From a checkpoint of a small CTC audio transcriber: 9200 steps.
Rows from block 6 of a small CTC audio transcriber, named by matrix and row number. Rows with one number belong to one channel. Each number is 200 + 40 x the weight over its row's rms, rounded and kept within 0 to 999. All counts start at 0.
After each channel's rows are labels from the 100 clips, of 14976, where the channel reaches its highest value: "responds to" is what is common among them. Only what is clearly more common there than usual is listed. The data: short read English sentences (LibriTTS-R).
# convs0: first width-5 conv (model.blocks.6.convs.0.weight, 288x192x5, each kernel summed), inputs 0-191
# convs1: second width-5 conv (model.blocks.6.convs.1.weight, 288x288x5, transposed, each kernel summed), outputs 0-287

convs0.112,262,240,242,178,178,291,198,195,243,185,240,184,250,173,123,220,244,185,201,195,205,158,117,225,216,194,143,207,227,229,195,209,191,202,174,186,233,225,211,191,233,149,152,221,130,184,202,175,103,170,205,193,272,257,141,218,148,174,245,205,218,177,142,126,233,147,250,165,216,210,205,206,187,217,212,187,215,177,228,276,230,264,218,258,244,149,210,193,155,218,182,203,203,212,295,214,144,271,166,205,124,212,168,169,190,219,144,208,211,149,198,283,227,171,196,183,194,201,275,228,235,194,203,199,290,218,204,194,186,262,225,303,128,214,233,178,187,228,224,282,177,206,191,206,203,113,191,193,209,172,183,180,181,219,236,173,190,292,240,199,230,116,184,154,184,166,262,174,291,250,246,284,140,220,187,234,203,248,185,190,216,129,149,207,185,133,182,214,169,182,169,267
convs1.112,221,192,217,242,200,235,100,224,143,213,213,145,317,202,190,181,251,222,224,218,206,241,196,238,190,145,174,222,218,153,193,262,218,224,261,249,179,210,236,145,194,186,123,150,213,144,178,223,231,217,207,209,123,207,223,169,186,199,214,135,251,183,236,169,153,175,132,148,224,235,192,220,249,206,213,130,170,137,239,236,202,226,234,150,209,174,118,188,201,215,230,168,146,265,192,200,221,215,160,229,184,211,211,144,229,194,197,181,241,207,220,209,176,220,156,136,181,227,175,295,130,211,224,143,149,212,219,128,216,171,227,258,185,188,249,243,252,267,178,154,225,174,243,186,250,215,149,281,188,238,254,148,213,198,148,163,245,195,215,246,249,180,222,236,203,137,212,229,236,173,242,252,159,184,195,146,191,153,296,204,255,188,249,245,196,171,201,192,198,257,198,178,162,144,187,218,191,163,142,113,144,232,179,147,179,199,244,250,160,178,216,145,218,298,242,146,186,198,184,233,194,135,184,176,196,163,201,173,266,200,186,206,119,222,276,137,267,287,218,280,203,166,157,201,241,233,204,207,209,151,285,204,216,221,220,184,181,212,211,167,220,188,238,207,67,250,176,199,164,267,244,193,232,161,183,172,229,213,252,187,171,298,191,206,265,216,128,212
responds to: the word "the"

convs0.172,181,158,195,129,179,254,209,168,287,194,240,196,251,188,275,114,156,229,242,238,212,208,182,211,221,149,205,144,192,230,202,201,204,229,238,265,167,156,251,212,137,231,169,214,161,90,226,246,197,199,234,229,171,186,158,228,152,182,234,136,178,223,141,151,260,131,223,228,140,221,228,241,236,133,223,269,185,205,213,100,162,205,172,221,179,171,209,237,129,181,282,230,210,178,193,184,165,180,197,183,193,199,206,205,196,188,144,177,260,229,177,196,213,207,189,181,197,233,210,213,218,200,192,162,248,194,159,153,258,238,201,145,188,145,207,327,248,98,222,202,259,200,238,153,208,258,259,280,149,248,182,217,205,220,206,157,103,203,270,154,204,204,216,175,230,181,167,169,184,158,253,229,231,234,181,180,294,269,201,198,200,223,224,171,219,201,236,173,164,195,283,206
convs1.172,252,166,114,214,229,284,207,214,230,174,231,113,161,215,204,187,219,215,195,201,184,204,202,199,216,235,203,198,210,191,181,189,203,222,173,280,159,256,184,188,192,235,273,261,251,198,170,214,218,147,199,220,205,231,210,232,217,264,193,276,191,172,271,158,207,228,243,144,167,160,196,227,228,200,185,147,163,188,256,169,130,151,180,177,162,138,231,187,174,187,183,239,218,221,137,178,177,195,162,189,210,230,142,227,232,187,149,182,167,222,234,170,242,131,211,155,192,173,212,224,221,252,182,239,257,142,206,159,123,197,194,166,203,88,199,207,148,149,186,135,213,189,193,156,221,231,210,221,148,205,139,260,208,196,168,195,161,180,201,237,136,256,183,236,207,224,212,301,258,223,172,243,172,166,194,178,240,236,255,214,185,197,194,268,131,152,198,245,180,159,233,274,169,230,180,186,180,208,214,173,261,225,201,221,180,244,244,232,216,291,171,167,194,218,170,151,234,216,251,181,235,190,167,159,269,137,245,147,202,198,287,202,151,187,183,137,191,193,182,161,188,372,336,195,213,222,123,201,195,183,217,214,195,210,258,195,183,221,230,204,151,206,245,234,129,183,241,127,235,155,81,185,240,207,154,213,114,146,137,221,241,141,193,249,195,210,200,171
responds to: the word "but"

convs0.230,151,192,233,213,144,232,297,149,207,169,245,194,343,225,190,214,186,198,176,158,166,205,153,157,275,190,205,125,110,183,186,201,139,184,209,86,179,222,186,246,104,154,216,126,177,176,157,194,222,192,209,128,173,120,194,145,188,188,164,206,226,207,229,296,173,147,217,171,226,208,175,231,184,152,212,263,198,217,191,215,213,175,240,115,279,201,184,215,245,164,179,182,199,211,173,199,147,196,214,199,184,223,177,213,194,186,220,207,170,231,249,213,213,229,213,136,168,193,179,196,238,208,169,244,195,202,178,121,190,187,186,219,156,259,309,206,138,247,162,179,166,233,186,191,130,132,211,207,229,195,200,143,170,197,272,180,171,235,208,192,216,240,275,231,208,208,194,184,235,310,189,198,245,164,229,214,181,194,117,200,180,181,204,284,275,209,189,153,218,166,212,226
convs1.230,210,190,256,191,205,271,196,226,245,191,210,239,171,226,258,161,172,191,185,228,188,175,258,210,234,196,195,211,239,176,147,177,212,174,178,154,183,232,171,217,218,159,159,205,242,195,150,225,200,203,193,171,177,195,132,147,185,267,209,145,169,135,129,236,228,234,197,237,171,175,129,220,255,212,181,151,151,183,173,190,184,203,190,137,190,250,187,248,197,200,196,152,276,182,134,162,175,215,181,154,144,205,230,255,158,183,243,309,150,226,146,168,175,197,255,248,214,203,176,145,159,192,285,218,193,211,123,233,156,143,209,158,231,205,220,237,268,179,222,170,250,239,257,185,198,197,219,231,202,178,272,224,220,183,201,172,226,236,165,140,185,227,215,224,215,197,125,274,209,210,225,177,171,200,231,199,166,194,251,160,179,257,276,127,282,228,139,248,183,270,216,173,196,177,100,229,213,197,184,260,263,163,283,229,208,178,121,269,258,181,195,265,244,207,204,156,154,179,110,198,201,161,185,306,228,166,213,210,235,239,191,198,169,177,181,208,210,179,156,172,285,207,188,161,182,264,242,223,167,179,166,171,166,207,193,205,157,163,247,220,188,233,176,350,228,191,124,246,145,136,122,111,133,203,228,201,269,263,200,249,152,236,207,200,198,196,180,204
responds to: the word "was"

convs0.166,214,246,154,235,188,167,216,204,153,179,173,204,203,140,241,175,184,191,180,190,243,169,216,272,218,227,163,221,177,164,190,189,186,254,266,256,162,183,307,290,224,213,190,187,192,209,189,209,140,182,262,210,208,219,227,212,229,154,213,221,195,203,184,221,327,237,256,201,288,176,229,183,185,197,189,213,188,182,261,191,191,192,142,265,200,145,280,218,169,241,258,196,185,131,251,148,269,166,201,137,225,231,227,248,203,223,223,189,194,192,231,227,208,182,182,161,219,177,131,176,214,148,195,132,215,240,248,208,229,210,90,182,293,208,132,230,162,245,205,229,176,101,235,206,141,201,166,155,269,193,132,213,220,208,234,216,172,227,128,237,128,205,136,234,207,153,195,224,191,140,245,162,153,238,197,256,194,177,205,64,204,165,240,201,257,210,220,192,222,218,205,191
convs1.166,229,177,243,200,186,226,215,247,227,192,235,178,242,236,174,226,195,196,240,190,194,180,217,309,215,201,167,249,135,159,250,192,236,239,188,221,121,111,225,220,234,206,220,228,234,245,137,171,184,245,144,215,198,192,191,184,163,200,215,65,205,165,228,183,188,159,200,192,189,236,128,103,110,224,268,203,225,157,161,162,176,204,200,228,267,222,218,193,164,197,251,212,126,147,177,155,167,183,174,234,221,202,233,237,258,203,176,214,251,294,219,253,194,147,260,233,183,177,220,253,219,232,105,242,323,200,198,205,205,270,220,339,165,270,133,286,201,199,201,199,192,220,220,256,182,124,244,201,165,213,218,187,208,190,216,254,156,184,218,169,217,232,186,161,209,270,203,195,210,210,287,262,184,245,159,211,128,254,208,188,218,250,167,203,227,239,227,152,218,154,287,217,251,215,247,239,222,213,126,224,232,176,156,159,191,188,226,252,194,168,169,171,245,206,166,170,211,266,130,180,175,253,162,263,174,217,226,237,223,270,296,231,156,181,251,201,169,239,251,208,198,205,201,174,235,220,200,157,225,238,199,170,167,157,175,186,166,227,214,251,206,262,243,202,188,152,219,198,156,221,197,273,140,198,192,169,200,239,187,205,282,216,187,210,178,243,224,253
responds to: the word "it"; the word "was"

convs0.135,144,211,207,198,203,190,212,165,86,209,227,215,183,199,221,182,213,153,145,180,198,177,190,148,160,238,221,167,143,91,175,213,275,257,261,178,228,152,236,231,215,205,244,200,172,235,235,119,231,257,187,229,203,179,234,214,166,169,197,179,237,211,232,181,197,220,181,232,198,188,164,273,196,250,193,221,209,218,273,176,190,237,297,206,257,191,145,301,190,145,205,169,243,244,219,193,193,180,238,220,228,165,220,185,187,202,194,177,254,209,208,203,222,183,161,118,280,141,224,193,171,166,143,203,230,194,177,198,175,199,221,277,248,168,169,192,135,192,218,243,206,95,184,199,197,234,209,273,272,228,194,219,176,182,207,129,184,167,197,247,138,290,143,205,159,212,251,273,163,205,304,204,146,209,142,203,158,148,158,209,272,163,221,174,208,213,282,169,264,268,204,214
convs1.135,235,197,208,270,228,190,218,91,131,221,229,313,232,197,154,186,180,208,218,206,175,215,219,150,161,166,187,283,242,159,141,186,225,234,225,243,248,283,238,180,200,244,234,103,198,215,149,215,185,202,180,191,251,187,153,237,183,109,169,142,213,203,187,226,208,130,229,203,212,195,283,215,194,219,233,185,230,223,277,212,225,124,198,186,183,225,162,208,236,214,137,171,192,240,205,199,195,208,245,226,164,172,157,232,151,229,252,179,265,133,258,195,173,216,261,289,234,190,103,189,183,100,229,271,77,241,212,143,161,204,197,194,211,137,173,202,167,144,225,215,283,183,234,150,184,115,146,237,180,166,157,162,204,234,202,212,166,212,187,199,217,208,221,191,138,193,200,163,220,257,208,282,255,174,239,223,254,223,240,169,224,217,175,205,218,175,217,249,191,177,175,171,315,299,254,222,252,185,170,180,171,282,244,200,200,209,204,200,137,136,163,185,210,252,183,240,159,181,178,168,221,227,197,93,248,149,168,183,239,197,188,168,184,215,240,270,179,181,166,181,154,238,259,242,246,219,191,167,211,239,176,208,230,186,196,171,137,203,211,253,215,186,208,225,176,189,210,167,179,198,134,223,169,188,198,195,158,200,118,127,172,146,181,203,178,215,168,228
responds to: the word "it"

convs0.104,190,226,198,223,195,322,209,223,197,183,174,251,193,111,248,262,226,261,281,216,160,176,173,172,228,197,149,167,208,240,156,228,191,172,252,162,175,200,180,202,199,267,243,176,235,207,163,202,207,171,192,247,157,207,236,157,204,222,203,213,205,230,235,210,177,209,205,140,217,183,163,140,179,210,169,187,154,231,236,244,183,136,205,152,197,210,265,266,231,217,152,271,240,184,165,211,151,217,267,233,218,242,200,193,152,210,139,200,214,240,253,139,131,229,244,181,245,230,212,163,227,206,232,239,214,196,205,192,217,132,187,198,156,208,214,260,141,206,187,254,250,122,253,201,219,243,189,239,125,280,175,134,249,171,249,220,222,235,242,158,237,290,215,152,252,285,201,289,201,170,173,169,225,142,157,185,119,214,92,222,235,165,241,248,142,267,212,203,164,172,175,172
convs1.104,108,200,225,189,113,200,190,144,156,178,216,258,203,260,183,158,201,186,242,195,191,237,171,176,146,200,192,226,212,185,142,222,206,158,343,205,224,181,225,171,151,170,141,161,189,219,294,189,254,247,133,214,256,203,187,205,169,190,216,222,269,204,260,190,148,204,232,186,221,171,150,149,236,193,245,178,125,187,205,196,171,202,136,214,176,140,153,153,267,255,164,299,189,197,196,227,224,278,315,156,201,223,223,197,202,193,272,237,211,120,130,274,258,198,261,213,178,235,263,259,192,264,176,235,186,222,165,168,172,234,198,236,185,201,231,266,232,286,188,217,150,193,112,151,155,253,166,220,168,147,236,111,169,248,192,144,143,156,171,201,199,174,174,215,161,235,277,188,198,204,220,186,258,213,151,210,152,246,208,214,195,115,198,177,183,236,166,238,169,273,206,212,156,177,131,121,245,174,220,186,157,231,256,247,160,193,161,209,146,163,157,117,142,193,224,160,198,226,199,194,145,262,177,203,180,239,175,200,173,204,190,209,200,229,195,248,227,243,229,183,234,197,157,209,237,253,190,184,247,212,192,186,205,251,222,157,183,214,242,168,213,237,159,156,197,265,176,233,242,213,139,233,234,214,276,282,205,173,204,221,249,158,204,200,226,195,166,183
responds to: the word "the"

convs0.8,168,171,194,200,155,211,176,166,175,129,145,102,224,197,252,147,218,221,208,243,174,250,178,158,203,205,175,235,218,191,253,316,219,226,226,228,228,175,257,246,99,155,219,238,191,151,211,218,166,219,195,166,156,217,203,147,247,292,243,247,231,280,168,189,157,169,222,164,249,142,147,188,233,194,230,131,212,190,239,155,238,234,173,123,207,259,188,182,245,161,222,156,210,227,265,213,147,241,143,264,222,199,213,238,225,171,141,235,221,193,203,185,207,155,182,195,147,206,220,214,241,125,173,228,139,266,172,228,178,268,265,264,174,224,207,196,205,205,157,171,208,192,139,191,149,236,235,238,245,278,187,167,211,240,223,182,208,142,197,122,187,132,238,164,204,210,223,104,204,218,210,231,250,194,216,209,187,218,252,185,208,238,181,248,110,229,126,163,149,188,159,224
convs1.8,170,182,227,232,157,195,190,180,238,189,232,238,180,188,161,194,170,199,205,176,230,214,230,249,323,178,194,221,214,101,174,196,163,140,168,166,247,143,151,152,244,242,201,187,124,194,221,199,108,196,212,221,266,266,182,183,204,265,227,242,270,257,223,195,175,194,96,246,231,214,250,205,186,201,223,149,185,162,196,216,268,217,150,237,187,166,239,195,153,201,189,158,215,184,257,223,201,208,179,249,226,225,178,190,171,167,116,243,203,161,228,223,266,139,164,170,180,244,191,212,161,235,140,226,207,165,170,256,208,188,198,237,187,180,198,197,137,214,184,188,161,214,169,166,227,170,198,257,254,218,251,159,186,217,197,163,242,161,214,117,258,249,166,222,216,212,246,219,187,193,249,216,182,231,170,166,121,196,192,165,211,109,330,173,219,215,87,228,179,227,146,202,243,165,247,193,253,162,198,196,155,198,251,175,234,248,222,169,179,193,114,203,226,130,189,192,188,168,227,231,180,160,183,190,194,213,285,217,185,195,283,154,132,126,224,197,258,208,197,169,219,222,181,180,269,207,280,185,226,92,232,131,196,234,207,162,176,118,210,171,201,152,323,195,154,186,209,120,251,198,243,201,274,194,232,181,184,275,213,147,199,195,233,241,222,174,159,219
responds to: the word "the"; the word "in"

convs0.69,188,238,183,199,211,249,154,148,187,204,218,216,230,186,132,184,234,235,184,240,189,221,86,275,194,225,132,186,152,162,247,234,114,160,249,201,227,164,275,223,128,184,227,176,300,205,102,231,217,203,206,280,139,215,228,259,129,147,165,194,140,177,154,130,226,200,264,190,220,161,135,143,201,205,179,142,155,156,174,172,241,230,161,161,197,215,250,182,156,246,251,152,221,241,240,183,197,148,130,208,228,148,226,211,222,210,189,253,224,257,243,204,173,243,226,146,214,185,188,223,250,203,190,184,156,192,197,197,116,261,201,258,215,169,171,188,180,222,201,227,250,239,179,238,187,207,205,216,229,186,124,185,190,185,200,177,196,199,143,166,145,248,264,234,278,216,245,154,165,301,223,190,273,166,169,203,218,193,213,168,221,197,261,179,191,248,245,237,179,143,168,179
convs1.69,132,207,230,234,244,277,189,209,223,231,221,209,184,250,136,172,176,188,175,269,231,135,208,172,126,266,233,90,190,159,213,216,200,161,195,163,161,164,256,241,192,169,240,264,259,230,236,175,172,202,124,165,249,241,241,225,160,175,189,265,168,169,221,142,218,179,174,154,168,135,206,209,211,200,239,230,235,202,177,203,190,217,160,205,249,196,132,201,215,260,224,232,136,148,249,209,214,196,192,199,172,155,242,132,261,186,151,223,198,228,139,193,197,190,171,189,229,209,186,167,312,190,221,203,190,258,167,224,184,282,229,238,185,209,200,249,189,250,99,216,168,180,139,218,193,243,164,292,189,229,154,127,181,220,208,231,198,207,200,263,203,241,210,138,150,159,198,210,228,190,190,242,141,235,240,172,253,207,154,195,179,192,189,169,200,204,203,218,291,191,177,223,193,208,191,258,220,230,228,191,197,216,186,153,234,131,225,163,184,112,284,154,192,207,218,239,130,223,228,141,171,205,160,213,192,197,214,155,155,209,248,146,243,159,255,196,285,215,144,196,194,219,215,165,189,211,238,207,128,217,214,198,236,226,194,218,229,126,192,199,135,259,220,276,167,195,166,250,151,265,180,178,173,231,272,256,274,162,162,380,256,233,210,200,183,232,248,194
responds to: the word "the"

convs0.208,141,227,218,260,149,152,271,266,229,292,265,127,203,217,143,154,227,269,186,181,175,188,165,229,268,229,256,168,140,196,167,217,205,188,175,265,254,200,233,244,197,198,165,186,246,180,182,283,163,238,136,161,223,200,180,230,131,180,214,250,113,250,211,158,179,197,182,198,292,196,202,212,206,156,208,217,241,202,226,221,182,171,196,154,178,216,201,231,268,132,198,216,262,260,233,211,129,220,171,179,211,169,256,200,197,216,170,186,174,221,118,190,242,145,227,160,179,139,204,166,258,131,232,191,187,270,202,211,260,145,232,163,255,202,197,200,203,199,191,227,152,190,216,163,122,153,197,226,225,213,245,177,242,183,221,198,149,244,171,178,242,152,194,108,170,232,238,169,215,266,165,248,203,272,231,224,166,163,182,268,255,234,261,196,161,136,183,125,238,192,162,216
convs1.208,160,182,208,199,185,104,244,201,143,166,136,171,203,175,263,220,238,162,163,200,251,206,258,214,192,159,138,257,191,200,233,205,224,172,177,119,177,162,209,198,194,202,180,258,221,208,221,206,210,214,203,93,209,240,210,130,233,186,177,247,224,188,250,154,238,191,211,201,176,259,205,194,104,138,135,209,240,259,181,193,281,192,203,218,200,243,194,167,228,221,266,227,221,250,112,136,224,187,209,168,240,262,166,150,213,163,226,228,189,197,178,267,205,169,246,210,212,173,169,181,169,246,230,215,70,153,232,196,201,274,219,195,224,174,297,275,204,175,125,204,255,183,209,114,207,229,203,183,243,185,233,218,265,224,264,127,166,224,204,197,195,234,176,170,242,140,177,167,152,222,274,179,220,174,247,233,200,150,213,310,206,211,168,207,178,213,183,181,170,169,185,180,222,182,208,221,215,179,209,221,191,177,231,211,210,180,211,121,288,206,215,189,246,244,216,203,197,179,173,269,245,211,216,296,182,133,221,223,257,234,183,221,165,182,126,280,168,217,151,244,161,158,213,174,184,232,127,177,195,219,206,155,216,237,117,152,194,103,193,179,208,241,179,199,268,204,186,118,233,244,156,185,196,241,189,164,336,149,173,197,263,201,206,178,156,233,232,228
responds to: the word "me"

convs0.26,185,187,158,119,163,214,221,197,150,142,145,179,292,214,210,149,206,229,118,237,164,201,172,146,182,186,234,158,153,260,183,225,98,194,133,216,209,164,132,250,168,212,252,220,245,235,163,214,216,228,203,187,238,244,166,192,143,215,163,277,205,168,311,149,166,199,238,155,237,226,205,192,161,126,175,194,232,213,224,125,211,221,193,181,135,232,273,203,189,184,152,264,189,223,196,201,240,208,152,281,127,150,132,265,259,196,230,118,180,124,235,196,211,226,261,155,160,236,262,229,195,191,178,176,209,186,242,138,204,261,189,214,179,193,241,194,190,161,135,155,187,214,285,180,262,219,206,191,229,171,205,193,181,196,153,174,199,189,184,258,124,175,190,287,172,221,182,223,187,209,169,244,176,160,233,190,179,168,222,202,227,258,239,206,214,146,196,267,212,184,263,168
convs1.26,148,179,162,209,173,202,161,182,141,210,212,134,262,210,176,185,229,229,218,193,255,158,160,123,204,174,210,241,191,250,228,205,192,151,282,199,147,167,169,212,258,250,198,170,191,233,236,154,221,244,201,201,129,172,193,227,139,269,221,251,225,234,259,206,212,213,226,172,206,152,210,205,163,221,191,226,158,177,166,178,89,243,155,206,213,156,143,158,190,208,215,251,250,207,243,197,214,221,194,170,295,225,159,197,178,193,199,190,279,173,228,171,93,143,120,152,201,209,209,247,177,300,124,194,136,172,176,233,153,167,232,232,177,218,158,235,177,225,165,135,146,225,220,194,160,170,241,254,232,155,229,232,251,118,241,248,197,185,179,226,174,208,184,194,246,151,186,183,303,203,191,265,184,212,184,180,144,212,200,253,318,233,174,178,164,202,152,224,179,189,172,220,227,212,211,187,193,199,206,230,123,246,183,191,137,232,189,227,147,217,130,201,116,157,163,215,185,207,281,185,230,210,180,125,158,227,124,311,267,213,160,207,209,237,214,143,214,210,226,165,190,186,188,88,244,144,203,139,213,178,196,245,265,158,201,184,174,236,265,159,201,184,217,185,252,246,181,205,227,272,143,235,157,211,252,155,145,143,169,246,218,250,196,179,206,211,248,209
responds to: the word "it"

convs0.17,200,237,190,267,185,187,225,208,248,282,177,234,175,173,169,194,257,140,231,217,188,146,167,242,207,282,174,182,201,190,224,200,181,186,177,278,266,186,239,204,269,261,153,193,174,198,102,169,159,207,327,183,202,222,85,197,166,172,210,225,206,181,225,225,210,262,174,155,228,213,249,212,204,210,211,213,157,249,252,229,169,197,234,124,130,199,247,172,259,195,224,278,175,213,247,205,154,185,182,135,134,181,241,193,253,202,200,151,225,182,175,238,280,201,176,159,151,257,225,184,161,179,150,185,221,202,252,176,201,200,140,201,144,205,207,222,132,195,212,185,185,190,210,159,236,274,231,217,128,212,192,175,202,149,159,192,215,187,288,189,111,208,263,165,222,216,141,227,240,201,202,238,136,214,279,181,199,261,151,200,238,238,151,180,152,118,238,206,162,244,156,202
convs1.17,144,181,246,195,207,269,244,219,182,179,128,215,234,211,199,209,211,240,283,249,156,216,191,162,150,170,133,178,247,194,238,172,167,231,237,215,129,154,177,216,146,210,153,160,156,236,186,196,200,213,214,223,129,126,200,290,224,191,131,297,162,202,213,198,251,190,213,276,296,230,197,206,226,212,166,174,241,271,263,155,114,248,238,132,232,216,249,217,233,208,137,193,143,191,168,185,237,236,182,231,282,145,245,235,187,226,245,274,173,265,197,221,195,294,208,239,302,156,148,208,116,290,203,179,249,137,172,192,187,201,181,172,176,184,247,226,254,204,179,161,236,205,217,142,249,203,213,172,207,226,187,178,187,203,231,255,179,181,178,127,156,199,189,294,225,159,215,123,215,177,162,221,203,220,219,210,177,218,204,181,310,226,153,113,111,166,267,194,265,157,190,228,110,181,196,205,213,200,170,142,129,232,248,208,180,204,161,204,237,218,191,208,216,180,191,186,165,183,178,188,194,244,169,201,169,74,168,163,189,170,218,167,229,206,158,247,130,265,155,231,168,161,218,224,210,218,152,160,166,134,241,186,166,198,178,202,231,214,237,176,159,235,226,170,203,182,181,195,184,189,188,168,192,197,182,169,158,174,237,277,194,216,164,204,246,240,154,219
responds to: the word "me"

convs0.129,254,183,225,215,200,151,240,173,174,191,191,198,236,220,128,240,218,227,261,196,150,182,215,271,260,220,245,159,163,130,245,226,195,143,215,180,264,183,224,245,238,166,188,187,247,159,176,206,169,192,190,217,223,291,269,207,213,174,193,234,161,230,112,164,163,203,169,223,268,193,204,223,278,166,202,183,232,161,203,243,123,281,124,206,205,181,215,201,212,228,158,235,160,198,195,178,182,172,129,273,164,289,189,203,113,202,258,192,169,144,246,179,236,238,187,246,262,196,164,200,212,249,135,223,218,164,233,174,174,311,245,154,176,220,212,150,226,212,178,242,130,214,115,196,193,201,182,219,116,229,130,179,134,178,248,240,210,197,146,176,150,183,220,159,223,117,220,176,165,226,260,193,184,240,213,158,164,237,149,161,158,276,229,211,135,215,180,222,245,210,213,182
convs1.129,237,189,191,225,174,239,195,227,215,174,259,217,188,261,161,136,99,200,229,221,204,224,217,198,224,174,235,206,179,125,110,248,220,216,190,202,185,267,229,181,257,265,187,237,170,197,196,142,194,155,175,232,223,208,215,284,223,181,206,238,166,207,248,209,198,213,178,199,212,267,221,236,284,205,197,105,221,189,214,179,171,238,148,191,202,247,244,215,141,271,173,122,179,297,215,250,269,147,185,201,90,160,203,203,225,211,259,244,248,236,155,160,155,183,207,220,169,136,142,194,260,195,133,172,229,225,268,225,253,213,186,212,232,119,246,201,154,261,217,196,218,213,229,154,212,211,176,219,190,242,222,243,206,208,217,202,204,290,199,152,156,187,125,244,201,257,245,162,231,230,143,193,274,208,263,201,193,184,193,141,169,157,228,173,180,141,247,261,211,239,222,196,304,166,160,204,227,217,253,213,275,232,188,263,202,182,261,215,236,237,141,142,173,172,214,208,208,179,148,301,226,228,205,226,311,141,212,292,196,175,198,204,190,115,181,217,200,223,128,216,237,178,144,239,198,181,136,192,191,186,220,202,239,149,231,187,210,179,252,133,165,191,208,235,207,223,213,264,172,252,177,271,179,184,199,199,237,288,167,202,220,179,206,273,228,178,174,214
responds to: the word "was"

convs0.214,186,201,214,152,177,252,174,176,140,237,128,137,221,218,167,179,304,218,148,254,239,199,208,169,181,248,172,201,162,232,164,260,197,236,213,225,205,228,215,267,187,130,223,178,184,210,204,189,176,157,235,226,205,158,151,214,170,134,176,136,244,235,185,222,230,167,236,196,257,183,189,159,158,215,266,183,206,147,259,207,190,205,233,190,116,175,175,237,166,162,220,183,181,177,224,139,114,227,148,172,236,170,231,253,203,201,244,247,152,269,240,173,196,200,134,226,193,225,269,226,248,180,184,164,161,226,228,252,246,269,242,195,173,198,147,247,223,175,182,234,157,139,256,249,214,97,123,183,259,176,184,221,243,248,240,187,189,219,185,231,153,200,299,243,141,113,236,215,260,259,249,246,191,276,192,187,133,152,243,268,162,198,226,236,169,178,226,181,184,225,185,164
convs1.214,179,205,298,200,176,224,155,170,217,171,149,206,205,234,215,182,187,234,169,217,238,125,275,196,208,225,199,99,228,197,124,223,169,215,266,180,204,150,268,247,193,212,261,221,201,222,217,246,200,270,203,197,169,184,205,235,183,190,216,189,152,162,213,214,195,219,168,198,171,145,227,126,223,215,178,280,271,178,186,139,186,218,224,143,226,141,213,183,156,187,221,216,230,193,165,223,233,205,211,230,250,176,218,206,193,208,290,178,178,239,172,198,204,184,264,257,231,256,177,223,214,167,236,203,217,170,80,209,220,200,202,235,175,216,158,210,218,146,186,193,190,198,198,309,142,106,159,159,291,185,158,255,200,185,187,240,220,177,171,189,186,183,167,259,189,229,190,242,177,212,196,206,199,107,237,178,267,140,264,193,187,194,245,153,228,112,210,252,280,214,237,170,196,259,226,174,190,184,208,207,188,166,166,198,253,191,246,202,217,237,215,211,154,85,205,217,268,218,184,245,203,218,178,202,127,318,264,167,236,176,229,203,220,212,179,239,201,81,169,189,187,163,182,210,141,203,213,277,186,162,134,231,195,193,234,152,226,233,192,195,270,214,220,249,195,222,193,191,165,238,107,217,161,191,196,163,257,194,195,210,271,197,216,202,284,169,133,345
responds to: the word "was"; the word "is"

convs0.65,216,227,189,143,159,216,168,206,149,184,218,191,289,208,143,236,213,210,182,209,175,127,189,244,204,258,194,279,206,255,228,181,213,249,168,165,137,204,88,268,167,136,265,137,214,159,178,180,183,192,185,141,183,186,206,190,198,273,204,224,222,272,167,165,217,221,215,274,223,176,165,252,175,255,195,140,250,185,189,251,250,233,251,212,166,258,141,212,208,240,232,204,222,214,211,118,171,169,229,224,185,154,144,201,132,161,217,211,220,259,185,192,183,272,185,173,145,218,197,224,194,165,191,191,211,187,240,144,199,242,174,216,231,124,226,216,221,163,276,144,162,150,144,163,226,231,132,213,225,195,225,238,169,165,237,218,207,114,277,290,124,144,165,198,159,199,213,140,208,173,175,285,219,217,149,205,160,228,150,171,292,185,146,178,208,209,180,256,195,193,147,209
convs1.65,171,181,157,238,206,223,209,154,265,195,205,84,235,232,169,184,168,270,163,231,206,271,201,172,173,193,139,242,243,183,257,148,172,223,239,183,259,221,195,176,240,310,225,258,244,185,246,182,152,186,240,254,224,178,190,179,158,202,199,102,209,207,119,218,166,149,214,184,207,163,186,247,204,222,181,212,177,217,294,261,218,191,191,160,190,208,126,275,239,98,201,125,176,165,203,232,224,191,147,194,250,166,130,230,162,223,227,257,206,265,239,152,180,295,235,139,257,156,212,207,189,171,169,201,119,160,96,250,275,191,209,213,206,171,129,215,219,139,132,147,157,194,200,217,217,212,166,171,163,214,146,260,217,205,167,198,228,210,172,272,182,194,174,189,191,164,215,133,174,170,166,234,203,214,227,209,147,197,150,202,193,127,221,180,213,173,189,239,208,226,199,181,163,188,168,261,147,224,131,172,189,214,204,240,230,222,230,218,256,167,140,239,208,200,269,175,151,168,211,212,148,208,227,112,177,168,218,259,216,229,298,248,232,214,239,182,139,209,189,142,151,198,253,146,146,186,187,238,187,202,248,166,240,184,265,248,178,165,215,173,120,190,164,160,229,162,276,231,122,176,126,188,141,198,185,183,150,167,212,164,164,213,191,224,173,198,192,189
responds to: the word "was"